config = dict(
    model='contrastive image-text model',
    dataset='regions of photos with short descriptions (Visual Genome)',
    train_examples=203450,
    image_size=64,
    crop_scale_min=1,
    horizontal_flip=True,
    tokenizer='word',
    vocab_size=6471,
    loss='sigmoid',
    embed_dim=128,
    encoder_arch='efficientnet',
    encoder_norm='groupnorm',
    encoder_activation='hardswish',
    encoder_weight_standardization=False,
    encoder_channel_attention='eca',
    encoder_depths=[3, 6, 3],
    encoder_kernel_size=5,
    encoder_stem='deep',
    encoder_expansion=4,
    encoder_widths=[40, 64, 120],
    text_encoder_causal=False,
    text_encoder_width=320,
    text_encoder_layers=6,
    text_encoder_norm='layernorm',
    text_encoder_norm_position='pre',
    text_encoder_activation='gelu',
    text_encoder_mlp_ratio=4,
    text_encoder_head_dim=16,
    text_encoder_fused_qkv=True,
    text_encoder_bias='none',
    text_encoder_qk_norm=True,
    text_encoder_parallel_block=False,
    text_encoder_inner_norm=False,
    text_encoder_drop_path=0.05,
    text_encoder_positions='learned',
    init='orthogonal',
    residual_init='none',
    optimizer='soap',
    beta2=0.999,
    learning_rate=0.0012,
    beta1=0.95,
    shampoo_beta=0.999,
    eps=1e-08,
    precondition_frequency=32,
    max_precond_dim=1024,
    one_sided=False,
    adamw_lr_other_params=0.0025,
    max_steps=6800,
    batch_size=128,
    epochs=4.3,
    lr_schedule='cosine',
    final_lr_fraction=0,
    warmup_steps=340,
    weight_decay=0.4,
    adamw_weight_decay_other_params=0.05,
)
Rows from block 2 of the text encoder of a small contrastive image-text model, named by matrix and row number. Rows with one number belong to one neuron. Each number is 500 + 50 x the weight over its row's rms, rounded and kept within 0 to 999. All counts start at 0. Numbers have three digits each.
After each neuron's rows are labels from the 100 texts, of 14976, where the neuron reaches its highest value: "tokens" is the input token at the peak. Only what is clearly more common there than usual is listed. The data: regions of photos with short descriptions (Visual Genome).
# fc1: MLP up (text_encoder.blocks.2.mlp.fc1.weight, 1280x320), inputs 64-127
# fc2: MLP down (text_encoder.blocks.2.mlp.fc2.weight, 320x1280, transposed), outputs 64-127

fc1.165:530472562451487411484509490465466481472510551505484526441415478475522486462462529543541566480446477489432556504504441518445511593489482543576538526483472531470530463361553542489583524453563530
fc2.165:515538419518472615516554496535547609526492508564554481541693521538486512486543459470480466517542562475639421442425574472566527405490512456404499506505495525453458590634465529533456497457489419
tokens: "with"

fc1.43:518525564465569446534486502585463507470470573469486543531539532511442471474461534514601405498501518506355520531536526515479448412441409537531452586572493475512460403497567584517592408431586522
fc2.43:470430435523500562464522503435557557513484453524503442441456492518459537489595431474407589474448557487639458524459472471496521632520570510494618433510491493409512607453493457518487582514400494
tokens: "yellow"

fc1.335:514511454612505460532470497526495456471484588476417646557508539507563470556597517497470460489459439493564445471465580559516471489448450502478527454458525514426474528550503489462530435550511463
fc2.335:551477480443472546435451570544483465535510476530467520492473484458501487420454588433547644511439499473501488555534390496565585488600508510579465582574495576528565502429475570511469559420526565
tokens: "elephant"; "glass"

fc1.481:511419543669459613626500528541467458489386511515525468596519557530547490561491497438379501512548497435483437464493528550462454530482546521496570508554484466420483464530519541506489463605431533
fc2.481:569517523470500490508380462446607516559448452522512574478446484478487406461494472475489457521466461478473550498483458531476470524557448484481497483509504573485597537489557589530558568551472481
tokens: "elephant"

fc1.1:487465528563509462517374547543475544451336506568418479520520478606505510529523475477409477473517554524499510559462470499568582471505430478550554482455546461452410452469501540492490431492439552
fc2.1:508486547494496436484514541523560500579604516475542485476445455397536470461563478532457473515576470485460526516513530518462484480488555484572534451622482558486532500573504441481436522441614539
tokens: "a"

fc1.729:502484519471500485449523565504505448475524510462514481555490474526499458587512543457468520421457535423415515430431533466499438454572465586501454523552560469518432487499453497565533437514477471
fc2.729:527513496516526463506589535417557536413476533651575433538564451531608467433523462538492506566581558592507608521514484526534557489409494542575520502478503549499524453574550524469415450487496392
tokens: "on"; "leaves"

fc1.525:523455566517512429442581542536478526552435500553521520466598477462478479520426495474548460448421540570523540379458464476491498433485509637524492506483453447542483447432519512578501494462472477
fc2.525:500478472535540518538448437492583531414550451436495440465481523511533543462627574444436548533581470464427495603493543528507515503494459410568452497520542552448566606524536493426485509573513522
tokens: "yellow"; "shadow"

fc1.237:544540459556558450544456444518481471475544483472561411460508468510445532482486484468450510518458428541510491565613488560517393561496533528477459419414548446462434474521590536520546569459473533
fc2.237:504561584483556540486516533531478500527440459498471604567438529493502492547506477563436431572504589519483447436473542489489539458399409472494492467559530535599527564398461474433414463517457526
tokens: "yellow"; "skiing"; "ski"

fc1.42:549550531412502569541539519521620491423512393559528533505550485614532425449482554525613458550563537519400492633441458498474463447509505500454506564568418443520553570459484520520474532504487530
fc2.42:453471480549518453435487513442453569542509542472527425477471506438442484476532509472364593437527435486553499372472546486594512488533477557509539499448533540484405418524487487491536483497515551
tokens: "black"

fc1.61:519501551537443559479394538508527493435499387528480507475459527499551508458441518518541459540526495499516418514553571564464509486511429470460612590487489464467472513485481482475456595546499489
fc2.61:428476502485506424529505490555477522518522644530564522539544431509486559576556454508519496460538498478489498514480564430508533554378434593483491489561575518593513511573488464455515593557451472
tokens: "black"

fc1.513:428355504485428523471395624572521567559423398434397437524453481453527443515526419501558484501553457516430490555477579388541475524504473538465549564463493450462486467511487425514513567502512459
fc2.513:464460531433504458454546503545401454480512504518615471459473486495492476590525435594525536501524421584505518514478454476371559508481559538501505449520479513534560551565442449542385547540484525
tokens: "a"

fc1.385:549391518638490488485403508526580546473507426524561547445527423483469537505486499447532463529539515501556535497406508538487539517438440573493500492448499507520466487508548529451529478478556403
fc2.385:552508477417445487533432496460465558436427518496481441535422558382495444486590560551504519570437505506473521496451395533542502568456425584429498479578596437510488464422471570529468472417551431
tokens: "three"; "two"; "white"

fc1.29:531526401499468517562419434530461547420419529456506518484408425559460389518423524505508522579595580532541394538535473477519444518515489493496498468468516477489495572510535511446534481507442511
fc2.29:488534661539537438443530511487545525609561511574451486494503540415492588500550478462462415431516393507464540517437540467465558507501479520579523517530492529597478400489440449542540505462582477
tokens: "black"

fc1.94:444516424425481542440550500524477578466510445495472449536539459512462484455525469562534472488412511449452430551543544509468563454434483446565509469486560478565573508499501475435550431461501540
fc2.94:565556595554572488578442510481542483525525540513562503502469526525525465503477562407487581540577482579630545481456489444522424474547545587433469514465429466425465536509497522526502583537483480
tokens: "black"

fc1.266:479543545473466447574469429454583518476508577513459482587541471463432475543514540477390440511523522464381460508539494523510460413423472549499567567448503485493504552473558488444547559440554494
fc2.266:513424498535549573412545548538446476530428520455553487469416504506559535461501514509513501493481491549594489509551537478511516528523473466502418454561558496536502500506480494511472457603448557
tokens: "yellow"

fc1.19:590461552417533465448471490427500464634500500501532535434412510459501541573516533506521459548484527486442501472495571494480497527493524447574572488414534486496471475440531501622530508537557491
fc2.19:416497389603424517557487438594489540363489539516427507561527463558517435400511478499507541425485466489594492553493418505522542468481432538482381489582458501455472495508460496425499514459474494
tokens: "with"

fc1.514:545476509538487568489417473544609463439536446393554470576472555501509496528555473348522431489446469487412603515445457401451514557462532515480494503543402481595489515475478534510521473509476472
fc2.514:462460486393434478576539388422432502492472522474525504497478549472557532527505487512509512504481487518443492435517465519516508491476511508496406500516503503487462528539419454507404589656513543
tokens: "elephant"

fc1.408:560488583481477507508506515426542477445507537511499496517526658513569519454579472497475464422509460598523459480536511492479431529474507560478576480438496535550614549506484563464483416537418498
fc2.408:554496448605498504509463527480492488559446534511588482533457430510417520496476498423545507605512560500500503555518503545608544578480502522458513547547507539459466499553570479400441552578535388
tokens: "black"; "television"

fc1.234:468481367619543468542468530447562539472523578543555469594522589465512539528570464485486502428515485482366465572371501502464489487563511462492475507499542545504529557498506466499480532565614498
fc2.234:508464533424460465460502538505506487489495475564464514478535397550520545452495538537475535479448482502489488447567488504502575473415434515530497513492492444499554496471507571511499470451438537
tokens: "a"; "tail"

fc1.715:501467427597394512474426495568396491530480403522502467468466445498461346568583473491531476482480509528433562482500446511574536605498518552502570417475507454438487506452423609459512487537415467
fc2.715:479512504531496433493497429539551431440446552508447452489409568506501446587513497463489439521535384554515544443551490499393475491574569525536460444456492461530502441546417384456390507395500485
tokens: "a"

fc1.463:509393499480527474475427511503466492581500490498535464514483586435602579520567586596568568382473375477545477426441556547474591590555485462521522427486601472573558460437596561564520405482502493
fc2.463:552575434562503513550524518511504552418504494577481572529521436577398425485500413428485472653406668559493552528609479475505453390469500563465471606479414476375459552542526450491488556490500541
tokens: "with"

fc1.112:469455420591498514439417468511500509533647519427452461580472502485459453511495516474435520454424532493504538506439425428537549439501500422505604420553534533504633578628497523407459459596466503
fc2.112:481590657467501439590501543468472455453416481591563529455546460501510524524384423521607536553514508539527474544553596559482524534540560514489329557477462511468396479426469494492517503409551499
tokens: "three"

fc1.55:420535456608551568488544551454592480524506566531547557411546547451467468521509528590467443510518499547526483626527590504459576509577542592478439496541462500456529397558509562399509468574504405
fc2.55:585546501462487425496504519578432473492474490495441484598409456589475510520483454405541528480425471466505498400522477482554504496469432489508537472446471522591455537425482423607484483488487606
tokens: "black"

fc1.106:590465476610555560512416426475494467521457573544487468584598519529572469497540443513524438519413538409520476512483509462490496519481395451414527467521519442447479470492533526511483399563506517
fc2.106:432560495491477444500494535456602535439501432532509463491423495470511496452589530483471424544440475631461497468446457549522485526430461482499514527527520514469519440512481483466353483453572422
tokens: "black"

fc1.211:576447481562464430513523547457587541483531418530547491585509520564478483604459550499431495521523552632486503469542489482451567543523444501450550480463566493548475535429493450496521493473483557
fc2.211:412547467471480533491565497574417512469459578523470562438452544495478517381498388528506506511425456372484497559445551535523466458475569445527447455507469503464457418492500592497486509507510478
tokens: "three"; "and"

fc1.529:519671582544456481453501570575544497523573516433532579510529470587427573491572443582501510522507518480529447442447548540504472503534527467475565463459431387492532489421492532397454486479507515
fc2.529:375469513543549491498427504450426481543523542498425497490453467424509505417516490393590419498534450582474486538523606510562624435438478546468474496494615502442454533519526424552503544532439496
tokens: "a"

fc1.81:458584438489489597572474494498492442503467550504463447454523463414436512456577483514501539485568492533498495420471571439471466474511464491523468542474469475513496435508508462541540399602452492
fc2.81:441406539532487466519426470408513498500450529516468529501438505556583579496523470491543605518466513487504548565510507500418516439445518551476490517529522521520572585436500540507478467402594455
tokens: "elephant"

fc1.95:515557516442498495414524571458512507645445479505619577488494509402549548510482491554506424519593428504509492487483511538492514531515479629478582537561496405419486423427524410569582542534463448
fc2.95:476487410574540517532411464539488494404510495478401451546506489554393513486544559382447569533380586461489545475587505452476514425399467428486404517448393586574540624520549597466466453520490569
tokens: "yellow"

fc1.486:453521441545481505518399516471454551504420482460460425524536481516484470579507554556518508459591542555452481549459518508535464549491509536423544447418529565503430517479530485485474564442549573
fc2.486:435520577484568448494548563570487507509596521508490520502501521539532501508567419512421512541463476481441509444507538459441487439448462502592546506522498445549557474460510446564437443450478449
tokens: "a"; "is"

fc1.297:492504503458437476437354562512547515544430407411481406566539529509403540508547468503528490565471543532564518413399403498494551493543548518430615516487475477529552476530447554561587481478477597
fc2.297:502539459560523529538542481484514469469573572561564577501531496548572468517469502485483538463539519493428458511619556437499473491470421573535467514559555499436388553471539483495399469488510457
tokens: "a"; "leaves"

fc1.196:561497497614502471456489521486444533552514466459457479520586513516475458524450539487475460522460541524470513622449425519413446469671540497473471473513424496589466451560548533445492427476606474
fc2.196:438540491416477497532506497498530454413479610517547504463436486506499600501541480549507547514528554481478514379507591510521512528324500507518550521527591502417543503437440433508494549476376523
tokens: "three"; "snow"; "water"

fc1.22:453475455526540420540467482503534596448535532464449491570512465545443506562541512444574468437556532611422514442552412450569533556446540488542575392440568519443460513560502518544470589469460565
fc2.22:518505619503502557459504576553494445534452435561555434484484496550515517449505484528474570560503431472558526552419614526469451510591441494501467573485424438591499504483496470533479409546567468
tokens: "with"; "and"

fc1.592:528495471552535533431549472491561578531534561510490555519479482497514555474462445539534470498513500499558452529523513543594517521467438596462461511531399557550549434447467519540533491549465518
fc2.592:575383505522527501544436569451486483486442496446458497614494573478441499568581504487578427544472507464368567566500554384433455529492552485516529462590652506412469538536500444463421483439541433
tokens: "three"