config.yaml
image_size: 64
vocab_size: 6471
encoder_norm: "groupnorm"
encoder_weight_standardization: false
text_encoder_norm_position: "pre"
text_encoder_mlp_ratio: 4
text_encoder_qk_norm: true
text_encoder_inner_norm: false
text_encoder_drop_path: 0.05
init: "orthogonal"
residual_init: "none"
beta2: 0.999
adamw_lr_other_params: 0.0025
batch_size: 128
final_lr_fraction: 0
Rows from block 2 of the text encoder of a small contrastive image-text model, named by matrix and row number. Rows with one number belong to one neuron. Each number is 50 + 12 x the weight over its row's rms, rounded and kept within 0 to 99. All counts start at 0. After the name is the row's rms in percent of the matrix's.
After each neuron's rows are labels from the 100 texts, of 14976, where the neuron reaches its highest value: "tokens" is the input token at the peak. Only what is clearly more common there than usual is listed. The data: regions of photos with short descriptions (Visual Genome).
# fc1: MLP up (text_encoder.blocks.2.mlp.fc1.weight, 1280x320), inputs 128-191
# fc2: MLP down (text_encoder.blocks.2.mlp.fc2.weight, 320x1280, transposed), outputs 128-191

fc1.35 095:23 63 37 32 57 44 51 36 57 53 46 34 55 47 50 27 71 37 58 43 59 59 52 46 71 59 68 62 33 42 48 41 57 49 56 62 60 78 61 45 57 45 74 40 59 68 40 57 27 34 44 47 24 56 38 59 50 24 78 42 71 64 59 53
fc2.35 118:64 43 49 68 27 40 58 64 36 43 56 68 59 58 43 76 36 56 48 68 48 34 48 58 29 25 40 38 58 56 49 71 47 35 53 41 57 30 37 63 51 60 21 64 29 44 62 53 83 63 58 45 76 47 51 47 42 59 25 62 29 47 51 43
tokens: "train"; "shirt"; "poles"

fc1.498 050:37 38 78 61 54 43 32 66 52 60 57 40 75 43 18 43 40 33 48 42 48 62 55 53 53 25 45 60 55 55 48 54 30 70 52 46 52 63 42 49 45 44 46 62 58 27 50 40 38 43 41 39 58 53 42 49 48 65 43 46 38 51 57 52
fc2.498 053:47 43 09 48 41 49 46 48 41 37 40 30 26 49 81 62 41 51 56 49 52 34 44 39 65 61 60 21 47 51 51 47 73 24 33 54 55 40 60 47 46 53 57 38 51 82 50 61 51 47 60 41 48 27 42 48 71 46 54 28 57 37 37 42
tokens: "playing"

fc1.461 077:46 51 39 45 54 47 24 47 77 52 46 40 57 54 55 39 56 40 55 44 52 32 41 49 52 32 66 46 45 47 53 63 42 50 51 57 38 65 67 49 30 50 59 74 33 46 31 63 35 39 60 46 41 58 43 51 49 35 43 47 60 53 43 51
fc2.461 076:39 53 54 72 41 53 76 63 13 55 57 36 54 34 53 48 39 32 44 63 38 42 34 48 53 63 49 42 56 67 39 46 55 41 47 33 68 38 36 51 64 65 42 38 72 55 63 33 58 55 31 54 61 49 53 32 53 54 44 64 53 50 58 49
tokens: "this"; "ground"; "shadow"

fc1.279 075:46 38 21 67 57 24 78 67 64 36 60 54 59 44 59 33 43 58 47 66 46 56 59 41 42 62 49 76 30 37 34 23 62 57 54 55 62 38 53 62 50 61 50 46 49 31 39 38 45 34 55 39 37 64 72 50 52 66 52 50 38 57 52 45
fc2.279 112:51 59 69 26 46 68 38 37 33 54 47 50 31 52 37 47 47 40 44 37 43 53 53 50 61 41 60 16 70 53 72 62 32 39 33 51 43 58 46 22 58 48 56 58 36 69 43 60 52 60 53 64 60 36 38 55 38 48 38 49 63 49 54 53
tokens: "train"; "motorcycle"

fc1.309 111:54 53 59 46 33 35 76 69 35 31 70 54 62 55 61 41 47 67 39 57 46 44 63 53 39 64 45 50 43 54 45 51 58 49 44 55 50 55 53 58 23 36 54 50 54 45 50 40 72 56 49 42 54 49 70 56 36 73 64 47 58 36 34 57
fc2.309 143:52 51 43 50 61 57 38 44 59 56 42 43 48 52 44 54 62 43 54 34 60 51 37 52 60 35 57 45 64 50 52 51 24 60 64 36 57 28 34 46 66 58 53 49 61 47 50 49 32 41 65 51 43 52 45 42 45 38 31 57 45 72 65 23
tokens: "train"; "mirror"; "back"; "large"

fc1.210 076:58 46 31 58 49 60 43 60 41 44 80 64 63 74 55 72 57 58 49 31 59 52 55 48 52 42 52 48 78 54 48 47 38 48 58 60 69 55 24 43 57 57 37 63 57 49 49 47 22 66 72 55 64 57 33 57 49 36 12 75 43 63 42 49
fc2.210 059:60 76 80 47 49 44 37 31 54 55 50 58 29 40 52 36 47 24 67 61 48 30 39 50 46 64 33 33 54 50 40 53 39 45 53 43 64 68 50 40 33 50 53 39 46 59 66 53 59 35 34 50 34 58 34 60 57 49 68 34 51 49 59 55
tokens: "<end>"

fc1.165 082:51 63 61 63 49 58 66 49 65 37 64 53 57 42 63 56 46 66 51 30 34 48 48 49 47 53 38 73 65 41 71 56 35 84 58 28 66 45 60 47 41 23 39 77 48 45 50 40 64 54 36 19 62 38 58 43 57 55 51 50 68 41 43 52
fc2.165 120:35 47 44 49 40 49 41 62 51 49 31 61 26 57 29 57 60 58 50 78 50 42 49 41 55 47 56 37 51 54 28 51 57 24 49 74 49 53 43 48 42 63 51 39 49 53 59 52 38 59 79 60 33 59 44 46 43 53 47 56 22 67 51 62
tokens: "with"

fc1.659 081:54 55 29 48 62 61 57 45 68 38 34 56 44 57 65 46 48 56 36 47 59 66 35 62 63 48 52 42 62 61 37 46 43 58 60 24 36 45 28 49 32 38 40 23 45 40 81 46 55 62 70 47 24 47 52 36 70 74 63 35 62 81 71 60
fc2.659 092:41 34 65 67 56 41 55 48 33 60 74 46 57 33 46 33 53 40 63 55 31 54 52 39 40 31 51 59 47 36 43 70 58 38 35 77 61 52 66 56 55 60 75 66 44 58 31 50 42 29 49 52 79 54 48 75 43 35 38 67 48 36 47 45
tokens: "this"

fc1.707 068:64 63 55 49 59 48 41 35 66 55 65 24 55 43 60 30 47 51 53 61 54 50 58 50 51 61 44 46 37 51 50 43 51 50 59 48 56 50 45 59 47 54 65 42 54 49 58 66 43 45 61 32 52 43 29 55 64 65 46 60 57 57 39 19
fc2.707 075:46 32 36 42 49 54 61 63 31 51 40 76 56 44 36 72 67 47 35 60 49 38 39 64 59 33 50 71 52 66 45 58 49 44 49 53 43 53 59 50 37 43 48 61 49 54 53 32 46 62 59 53 40 53 71 42 36 35 53 52 50 47 67 64
tokens: "this"

fc1.739 048:59 60 47 37 40 43 67 39 31 66 32 40 54 57 52 57 37 60 50 40 61 66 39 36 45 56 53 54 65 46 57 57 57 50 41 53 63 48 26 67 59 51 27 37 46 59 36 49 34 73 61 47 37 43 51 61 48 34 57 61 56 60 61 43
fc2.739 069:58 53 50 41 45 60 43 38 68 37 51 49 38 28 38 33 57 48 58 56 43 33 67 52 60 50 26 61 49 44 40 32 29 39 62 65 38 36 53 25 48 47 56 62 69 48 38 41 47 50 29 56 59 55 55 48 56 47 45 51 21 44 63 65
tokens: "<end>"; "of"; "white"

fc1.183 113:39 61 54 49 61 55 83 31 58 32 46 34 62 52 39 51 63 49 54 41 63 55 49 85 51 48 61 50 65 71 61 36 39 53 55 62 56 42 33 62 51 42 51 52 46 36 45 44 34 53 46 60 70 25 62 41 62 52 40 47 46 29 49 51
fc2.183 119:45 45 66 50 50 48 46 51 59 63 65 39 42 55 40 57 37 45 41 25 34 46 46 52 47 39 40 70 24 36 60 43 52 59 41 40 41 48 50 48 57 44 49 46 45 59 35 43 54 66 49 57 47 64 57 46 53 43 40 73 71 52 52 64
tokens: "train"

fc1.616 084:54 66 48 54 40 38 40 34 58 56 52 47 37 44 46 37 55 61 28 40 46 40 47 61 57 60 53 32 27 47 61 38 52 39 67 51 50 42 26 61 61 47 51 54 47 43 57 51 45 31 37 28 59 38 53 30 51 62 33 46 38 65 56 44
fc2.616 091:42 47 37 33 46 58 64 71 35 40 54 45 61 52 59 70 59 48 56 74 62 56 48 38 50 37 49 63 77 69 52 49 40 69 35 59 55 57 64 48 38 44 58 54 48 50 41 28 50 77 57 47 37 58 39 57 51 40 41 64 56 51 36 58
tokens: "this"

fc1.180 120:42 58 33 37 67 54 80 49 63 49 52 36 60 68 41 40 47 52 36 56 51 77 61 72 47 71 57 52 68 50 64 24 45 54 49 70 51 42 38 51 55 61 40 56 48 41 36 43 49 63 54 46 51 34 67 35 72 36 30 30 34 39 44 55
fc2.180 134:45 57 45 66 52 54 46 63 71 79 67 49 39 62 48 53 49 36 42 22 32 47 55 57 36 50 38 76 29 33 67 65 38 62 44 31 53 42 49 47 53 45 51 45 47 65 42 43 51 52 65 72 36 67 39 54 60 51 44 54 45 48 47 48
tokens: "train"; "bus"

fc1.19 127:59 46 59 50 64 62 67 45 34 46 47 33 47 50 50 64 58 59 41 31 30 70 49 50 43 54 25 61 56 53 71 45 54 57 33 40 37 48 36 48 58 39 62 58 61 35 45 33 42 44 45 56 42 39 75 61 37 66 38 45 61 37 44 52
fc2.19 141:43 52 50 46 31 47 34 57 76 53 49 57 54 48 45 37 50 40 68 73 67 40 56 63 53 42 80 47 38 64 29 62 35 51 61 53 73 51 64 52 56 74 50 40 36 54 55 64 59 59 51 48 57 61 45 42 65 27 45 49 39 71 54 47
tokens: "with"

fc1.496 080:59 57 41 61 57 43 23 47 53 54 68 35 50 58 43 34 58 54 46 35 34 52 55 50 54 35 59 50 63 50 45 45 43 63 63 49 48 70 49 46 38 56 54 57 42 59 55 44 43 62 62 48 42 36 55 44 57 52 35 38 51 65 37 51
fc2.496 105:46 32 54 39 30 43 63 48 50 33 33 71 60 33 58 50 49 36 65 43 50 61 40 48 63 48 44 53 51 61 58 52 54 38 37 51 64 32 59 49 66 61 46 43 56 38 35 43 50 45 42 55 51 57 44 58 52 52 66 68 66 39 66 53
tokens: "this"

fc1.22 046:49 38 66 50 56 54 63 42 35 47 50 39 80 44 42 47 35 48 40 58 57 61 56 53 44 56 45 83 34 45 68 42 31 38 30 40 68 46 51 56 61 57 29 42 49 40 36 57 69 61 62 60 41 46 67 45 54 49 48 46 43 45 41 53
fc2.22 059:39 73 45 43 63 52 36 57 59 67 54 68 42 57 58 52 61 51 76 50 45 35 52 49 43 52 55 27 63 44 53 70 45 51 57 55 52 48 52 41 59 55 85 47 56 73 81 55 35 31 53 53 49 45 31 53 36 54 64 55 58 58 62 50
tokens: "with"; "and"

fc1.767 162:33 60 54 49 42 68 43 40 46 49 65 36 45 60 52 65 45 33 38 49 73 44 48 65 50 73 64 38 72 62 47 26 39 45 48 54 21 53 72 31 60 37 60 59 62 43 43 47 57 45 47 67 46 35 52 44 36 56 72 35 42 62 41 61
fc2.767 128:41 44 52 57 39 59 40 66 49 48 63 60 45 54 66 53 60 51 46 73 43 34 57 52 58 36 55 49 65 53 35 54 53 32 57 69 56 55 58 67 38 60 37 54 29 52 40 47 46 56 47 51 66 44 46 36 50 35 63 53 22 40 20 65
tokens: "<end>"; "dog"; "tracks"

fc1.480 099:41 52 52 59 53 51 44 67 40 40 33 49 48 48 34 43 40 66 35 65 69 47 48 54 77 47 58 66 59 58 60 34 50 25 70 47 40 45 68 53 92 61 51 64 56 44 54 49 47 55 45 67 65 32 53 46 59 65 50 34 47 40 31 36
fc2.480 108:22 49 46 24 70 61 31 58 56 68 48 59 40 37 44 55 56 56 43 60 36 49 59 48 46 44 14 41 54 55 71 41 54 69 48 37 76 40 43 41 44 51 40 47 34 53 48 42 49 57 33 40 49 72 52 61 38 65 64 56 53 88 33 39
tokens: "<end>"; "man"

fc1.127 186:52 66 44 49 61 42 68 60 62 61 46 58 43 61 59 51 55 46 45 42 55 56 50 50 49 32 75 35 64 52 70 40 22 50 64 60 51 67 67 28 45 63 54 62 69 42 49 41 50 28 73 66 42 24 62 39 55 55 49 62 23 26 45 56
fc2.127 188:51 49 48 64 54 34 37 65 73 58 59 50 47 53 60 37 54 29 35 47 34 56 53 59 24 51 43 42 55 44 58 59 50 65 55 55 41 67 67 47 54 49 32 64 43 50 34 46 47 53 61 50 31 31 48 49 55 42 58 48 55 37 37 57
tokens: "train"; "the"

fc1.215 151:41 71 54 46 53 73 55 62 57 43 62 55 58 44 53 52 62 38 58 63 47 31 72 61 44 53 73 51 81 61 48 33 48 36 42 54 38 61 72 79 46 39 59 54 50 65 55 54 49 62 27 57 49 49 53 48 66 52 34 39 46 58 36 37
fc2.215 113:25 51 54 40 56 68 35 60 44 35 65 62 53 72 60 58 47 52 47 56 58 49 45 63 71 41 32 35 70 58 51 52 44 48 30 65 56 45 57 44 31 63 55 40 50 77 49 55 52 64 44 49 70 29 37 43 44 53 60 45 41 46 56 60
tokens: "<end>"

fc1.515 113:55 56 72 62 60 57 49 41 42 39 66 56 58 60 40 40 49 55 64 46 44 35 46 50 44 46 48 54 40 67 65 21 39 48 59 62 50 39 62 43 32 64 60 61 72 42 31 48 44 52 50 43 60 49 76 26 64 68 28 30 48 49 32 35
fc2.515 108:39 43 22 29 44 49 50 51 57 52 26 43 45 35 69 76 58 37 35 57 56 76 55 56 48 51 47 40 57 53 39 79 61 51 50 48 47 64 33 51 54 40 54 56 09 48 66 47 41 51 34 50 41 58 29 71 45 37 53 60 45 50 61 65
tokens: "playing"