Weights of a small contrastive image-text model.
Model: 64-pixel images, encoder arch efficientnet, encoder activation hardswish, encoder widths [40, 64, 120], text encoder width 320, text encoder norm layernorm, text encoder activation gelu.
Training: soap at rate 0.0012, 6800 steps, batches of 128.
Data: trained on regions of photos with short descriptions (Visual Genome), 203450 training examples, 4.3 epochs.
Rows from block 5 of the image encoder of a small contrastive image-text model, named by matrix and row number. Rows with one number belong to one channel. Each number is 500 + 50 x the weight over its row's rms, rounded and kept within 0 to 999. All counts start at 0. Numbers have three digits each. After the name is the row's rms in percent of the matrix's.
After each channel's rows are labels from the 100 images, of 14976, where the channel reaches its highest value: "top examples" is what is common among them. Only what is clearly more common there than usual is listed. The data: regions of photos with short descriptions (Visual Genome).
# convs0: expand pointwise conv (encoder.blocks.5.convs.0.weight, 256x64x1x1), inputs 0-63
# convs1: depthwise 5x5 conv (encoder.blocks.5.convs.1.weight, 256x1x5x5, trained with AdamW), a 5x5 kernel
# convs2: project pointwise conv (encoder.blocks.5.convs.2.weight, 64x256x1x1, transposed), outputs 0-63

convs0.181 072:504524475405519521456459555490523543575435518506655542528553479446489606476496444509476464437462548480538454469505487451551523481517569433576508578542548539491423482498614468519568554514423501
convs1.181 062:510464497458556550470467533552520436496551582481412419535542459395494454462
convs2.181 063:482443451527443527430453546565516615515515486496520369515501436462445500441496534471460518495522550493447520458446494493448553582563440534576473531592520589592489475462464527598504484520542583
top examples: text has "sky"; text has "blue"

convs0.69 077:531492476576466458496613521391603522530419463491486543417432479464560555455491432531516519500492395489461493513584511462522495539479509618446501489476518473455382539531461490554568517473535456
convs1.69 054:524478508413496464422459462550534597575547518504524478499450471564532398549
convs2.69 064:510458556533506463508477487589529527477539487504530494485499558481516481528512498315561503546521409501472495584526554519550521486536555632417515512499497528486580442601509436521426447491476424
top examples: text has "sky"

convs0.86 116:491448480570610515482419494526495513556542436534545375457432425543537468529524494468527513467429492503533543597501428465492529398474571505525451405476469484511540615493443505458561476550476535
convs1.86 151:478463470440433481466476456449467456453450431451465466437424442469507446396
convs2.86 141:538535501444381523491474552511577482502472463421540518522552533470536418588488551505438524505574518529491460517458463519477434455624474459497460560497569511392439439539503512495620431444488466
top examples: text has "sky"

convs0.159 142:501548481430516444498527561497466451528505453595572601593579411515523491508424446475584547467510487554444537572440546526446494502448540518441547414488504522527437506489476521489412454397528447
convs1.159 143:498507482516460522499501532433538479497574411526461515598385536474507555407
convs2.159 120:603523496489505573501458522499512495450526572443454494606522497486573438461443482520430472587503473471559460490548424579491378547542525542546533616536462521544486436515466469487481442505414575
top examples: text has "man"

convs0.155 118:581547457480568470540457492535536512536512485577447396410495493448567523478581458437502492490466452418479519559512464507499448594431459574524491445371490501458569540533407473457422520483491499
convs1.155 115:503514549507509444436552472531446531587540509524580611559533508545588514534
convs2.155 136:429600469477416444452470511514471563549432509426574583454605410455524571576481437529546479464491494457517538454551466518449402434542540482520533535518542523522457530481510579451480514424487452
top examples: text has "white"

convs0.187 075:549549524398547407541495541489409422481440498479554439519400473556517450440582463472477460500456566507539472402524479524497557627571510555546552543559452467512448480574510513498473487504461527
convs1.187 052:532509506504440583573496459533524626534521560554490413522455545453510561499
convs2.187 071:488498566611479448443497470564506471548580564535399471484607583473430548494523531553538492547489509503547537525459403384480470434401526451438470483499491451447463458494447539505495498451525447
top examples: text has "sky"; text has "blue"

convs0.206 109:489523483445553492446569560448509507553510496522568534508556514429383434579449423451542541541481421489557510539485432449573583539472484429465496483423551446540545522551468560423477463558579477
convs1.206 104:593513437445429499476490519498468437547615584498493525603518473524497508502
convs2.206 091:537532535535461556503456529535468440521480473453464547543546406583611562557495512448540477504499517444466459507475469433422573515549506544581506528597467430507459518441433511399459432559447421
top examples: text has "man"

convs0.95 116:518504525476490486462524436464490526476396579586456465544473414515524445411399570540531505425463450510481553635571464440497523466532423483461515450507464555507450464570488431470510449486434549
convs1.95 096:452428453441437472487454428502454424450412446469424447455489476469477456482
convs2.95 139:573451432537479404564555575525514493582513425486493461494548481509585625470525478383507488548560418501477485497447567523524487377515427477481484475470461492510529491485486458532588424537480477
top examples: text has "sky"; text has "blue"

convs0.161 120:455599518534380506564570464461520536509493540500483412515454490540419449479489502476540531493521460455423416563507430553414626486463422529523540493439524528461486482489567558429455501555434499
convs1.161 107:433484423448462484422493450454433457422425442512433478433523504473464450525
convs2.161 118:494472515511500599529596576532496500432421469468462475591557524587505507455599449480579523517533435468427535419466526538506489509482512500535546489448540494459476505550409428574634464484508467
top examples: text has "sky"; text has "blue"

convs0.186 103:560509540509494485554472556426534532512429427538519528553481516504451507464554471418601602494379513576506508499529591495507464426406457446466495511534538413434513417506442504459459496414489465
convs1.186 097:429447443476455542534560560600526491424500551478479507426443526549563471453
convs2.186 108:454495514557475418560360596442532551431502513385459480537480495613437408489489510518462454533572492511522494515425532491431476535552487456444520446482553478447541497494421536559500520546521457
top examples: text has "sky"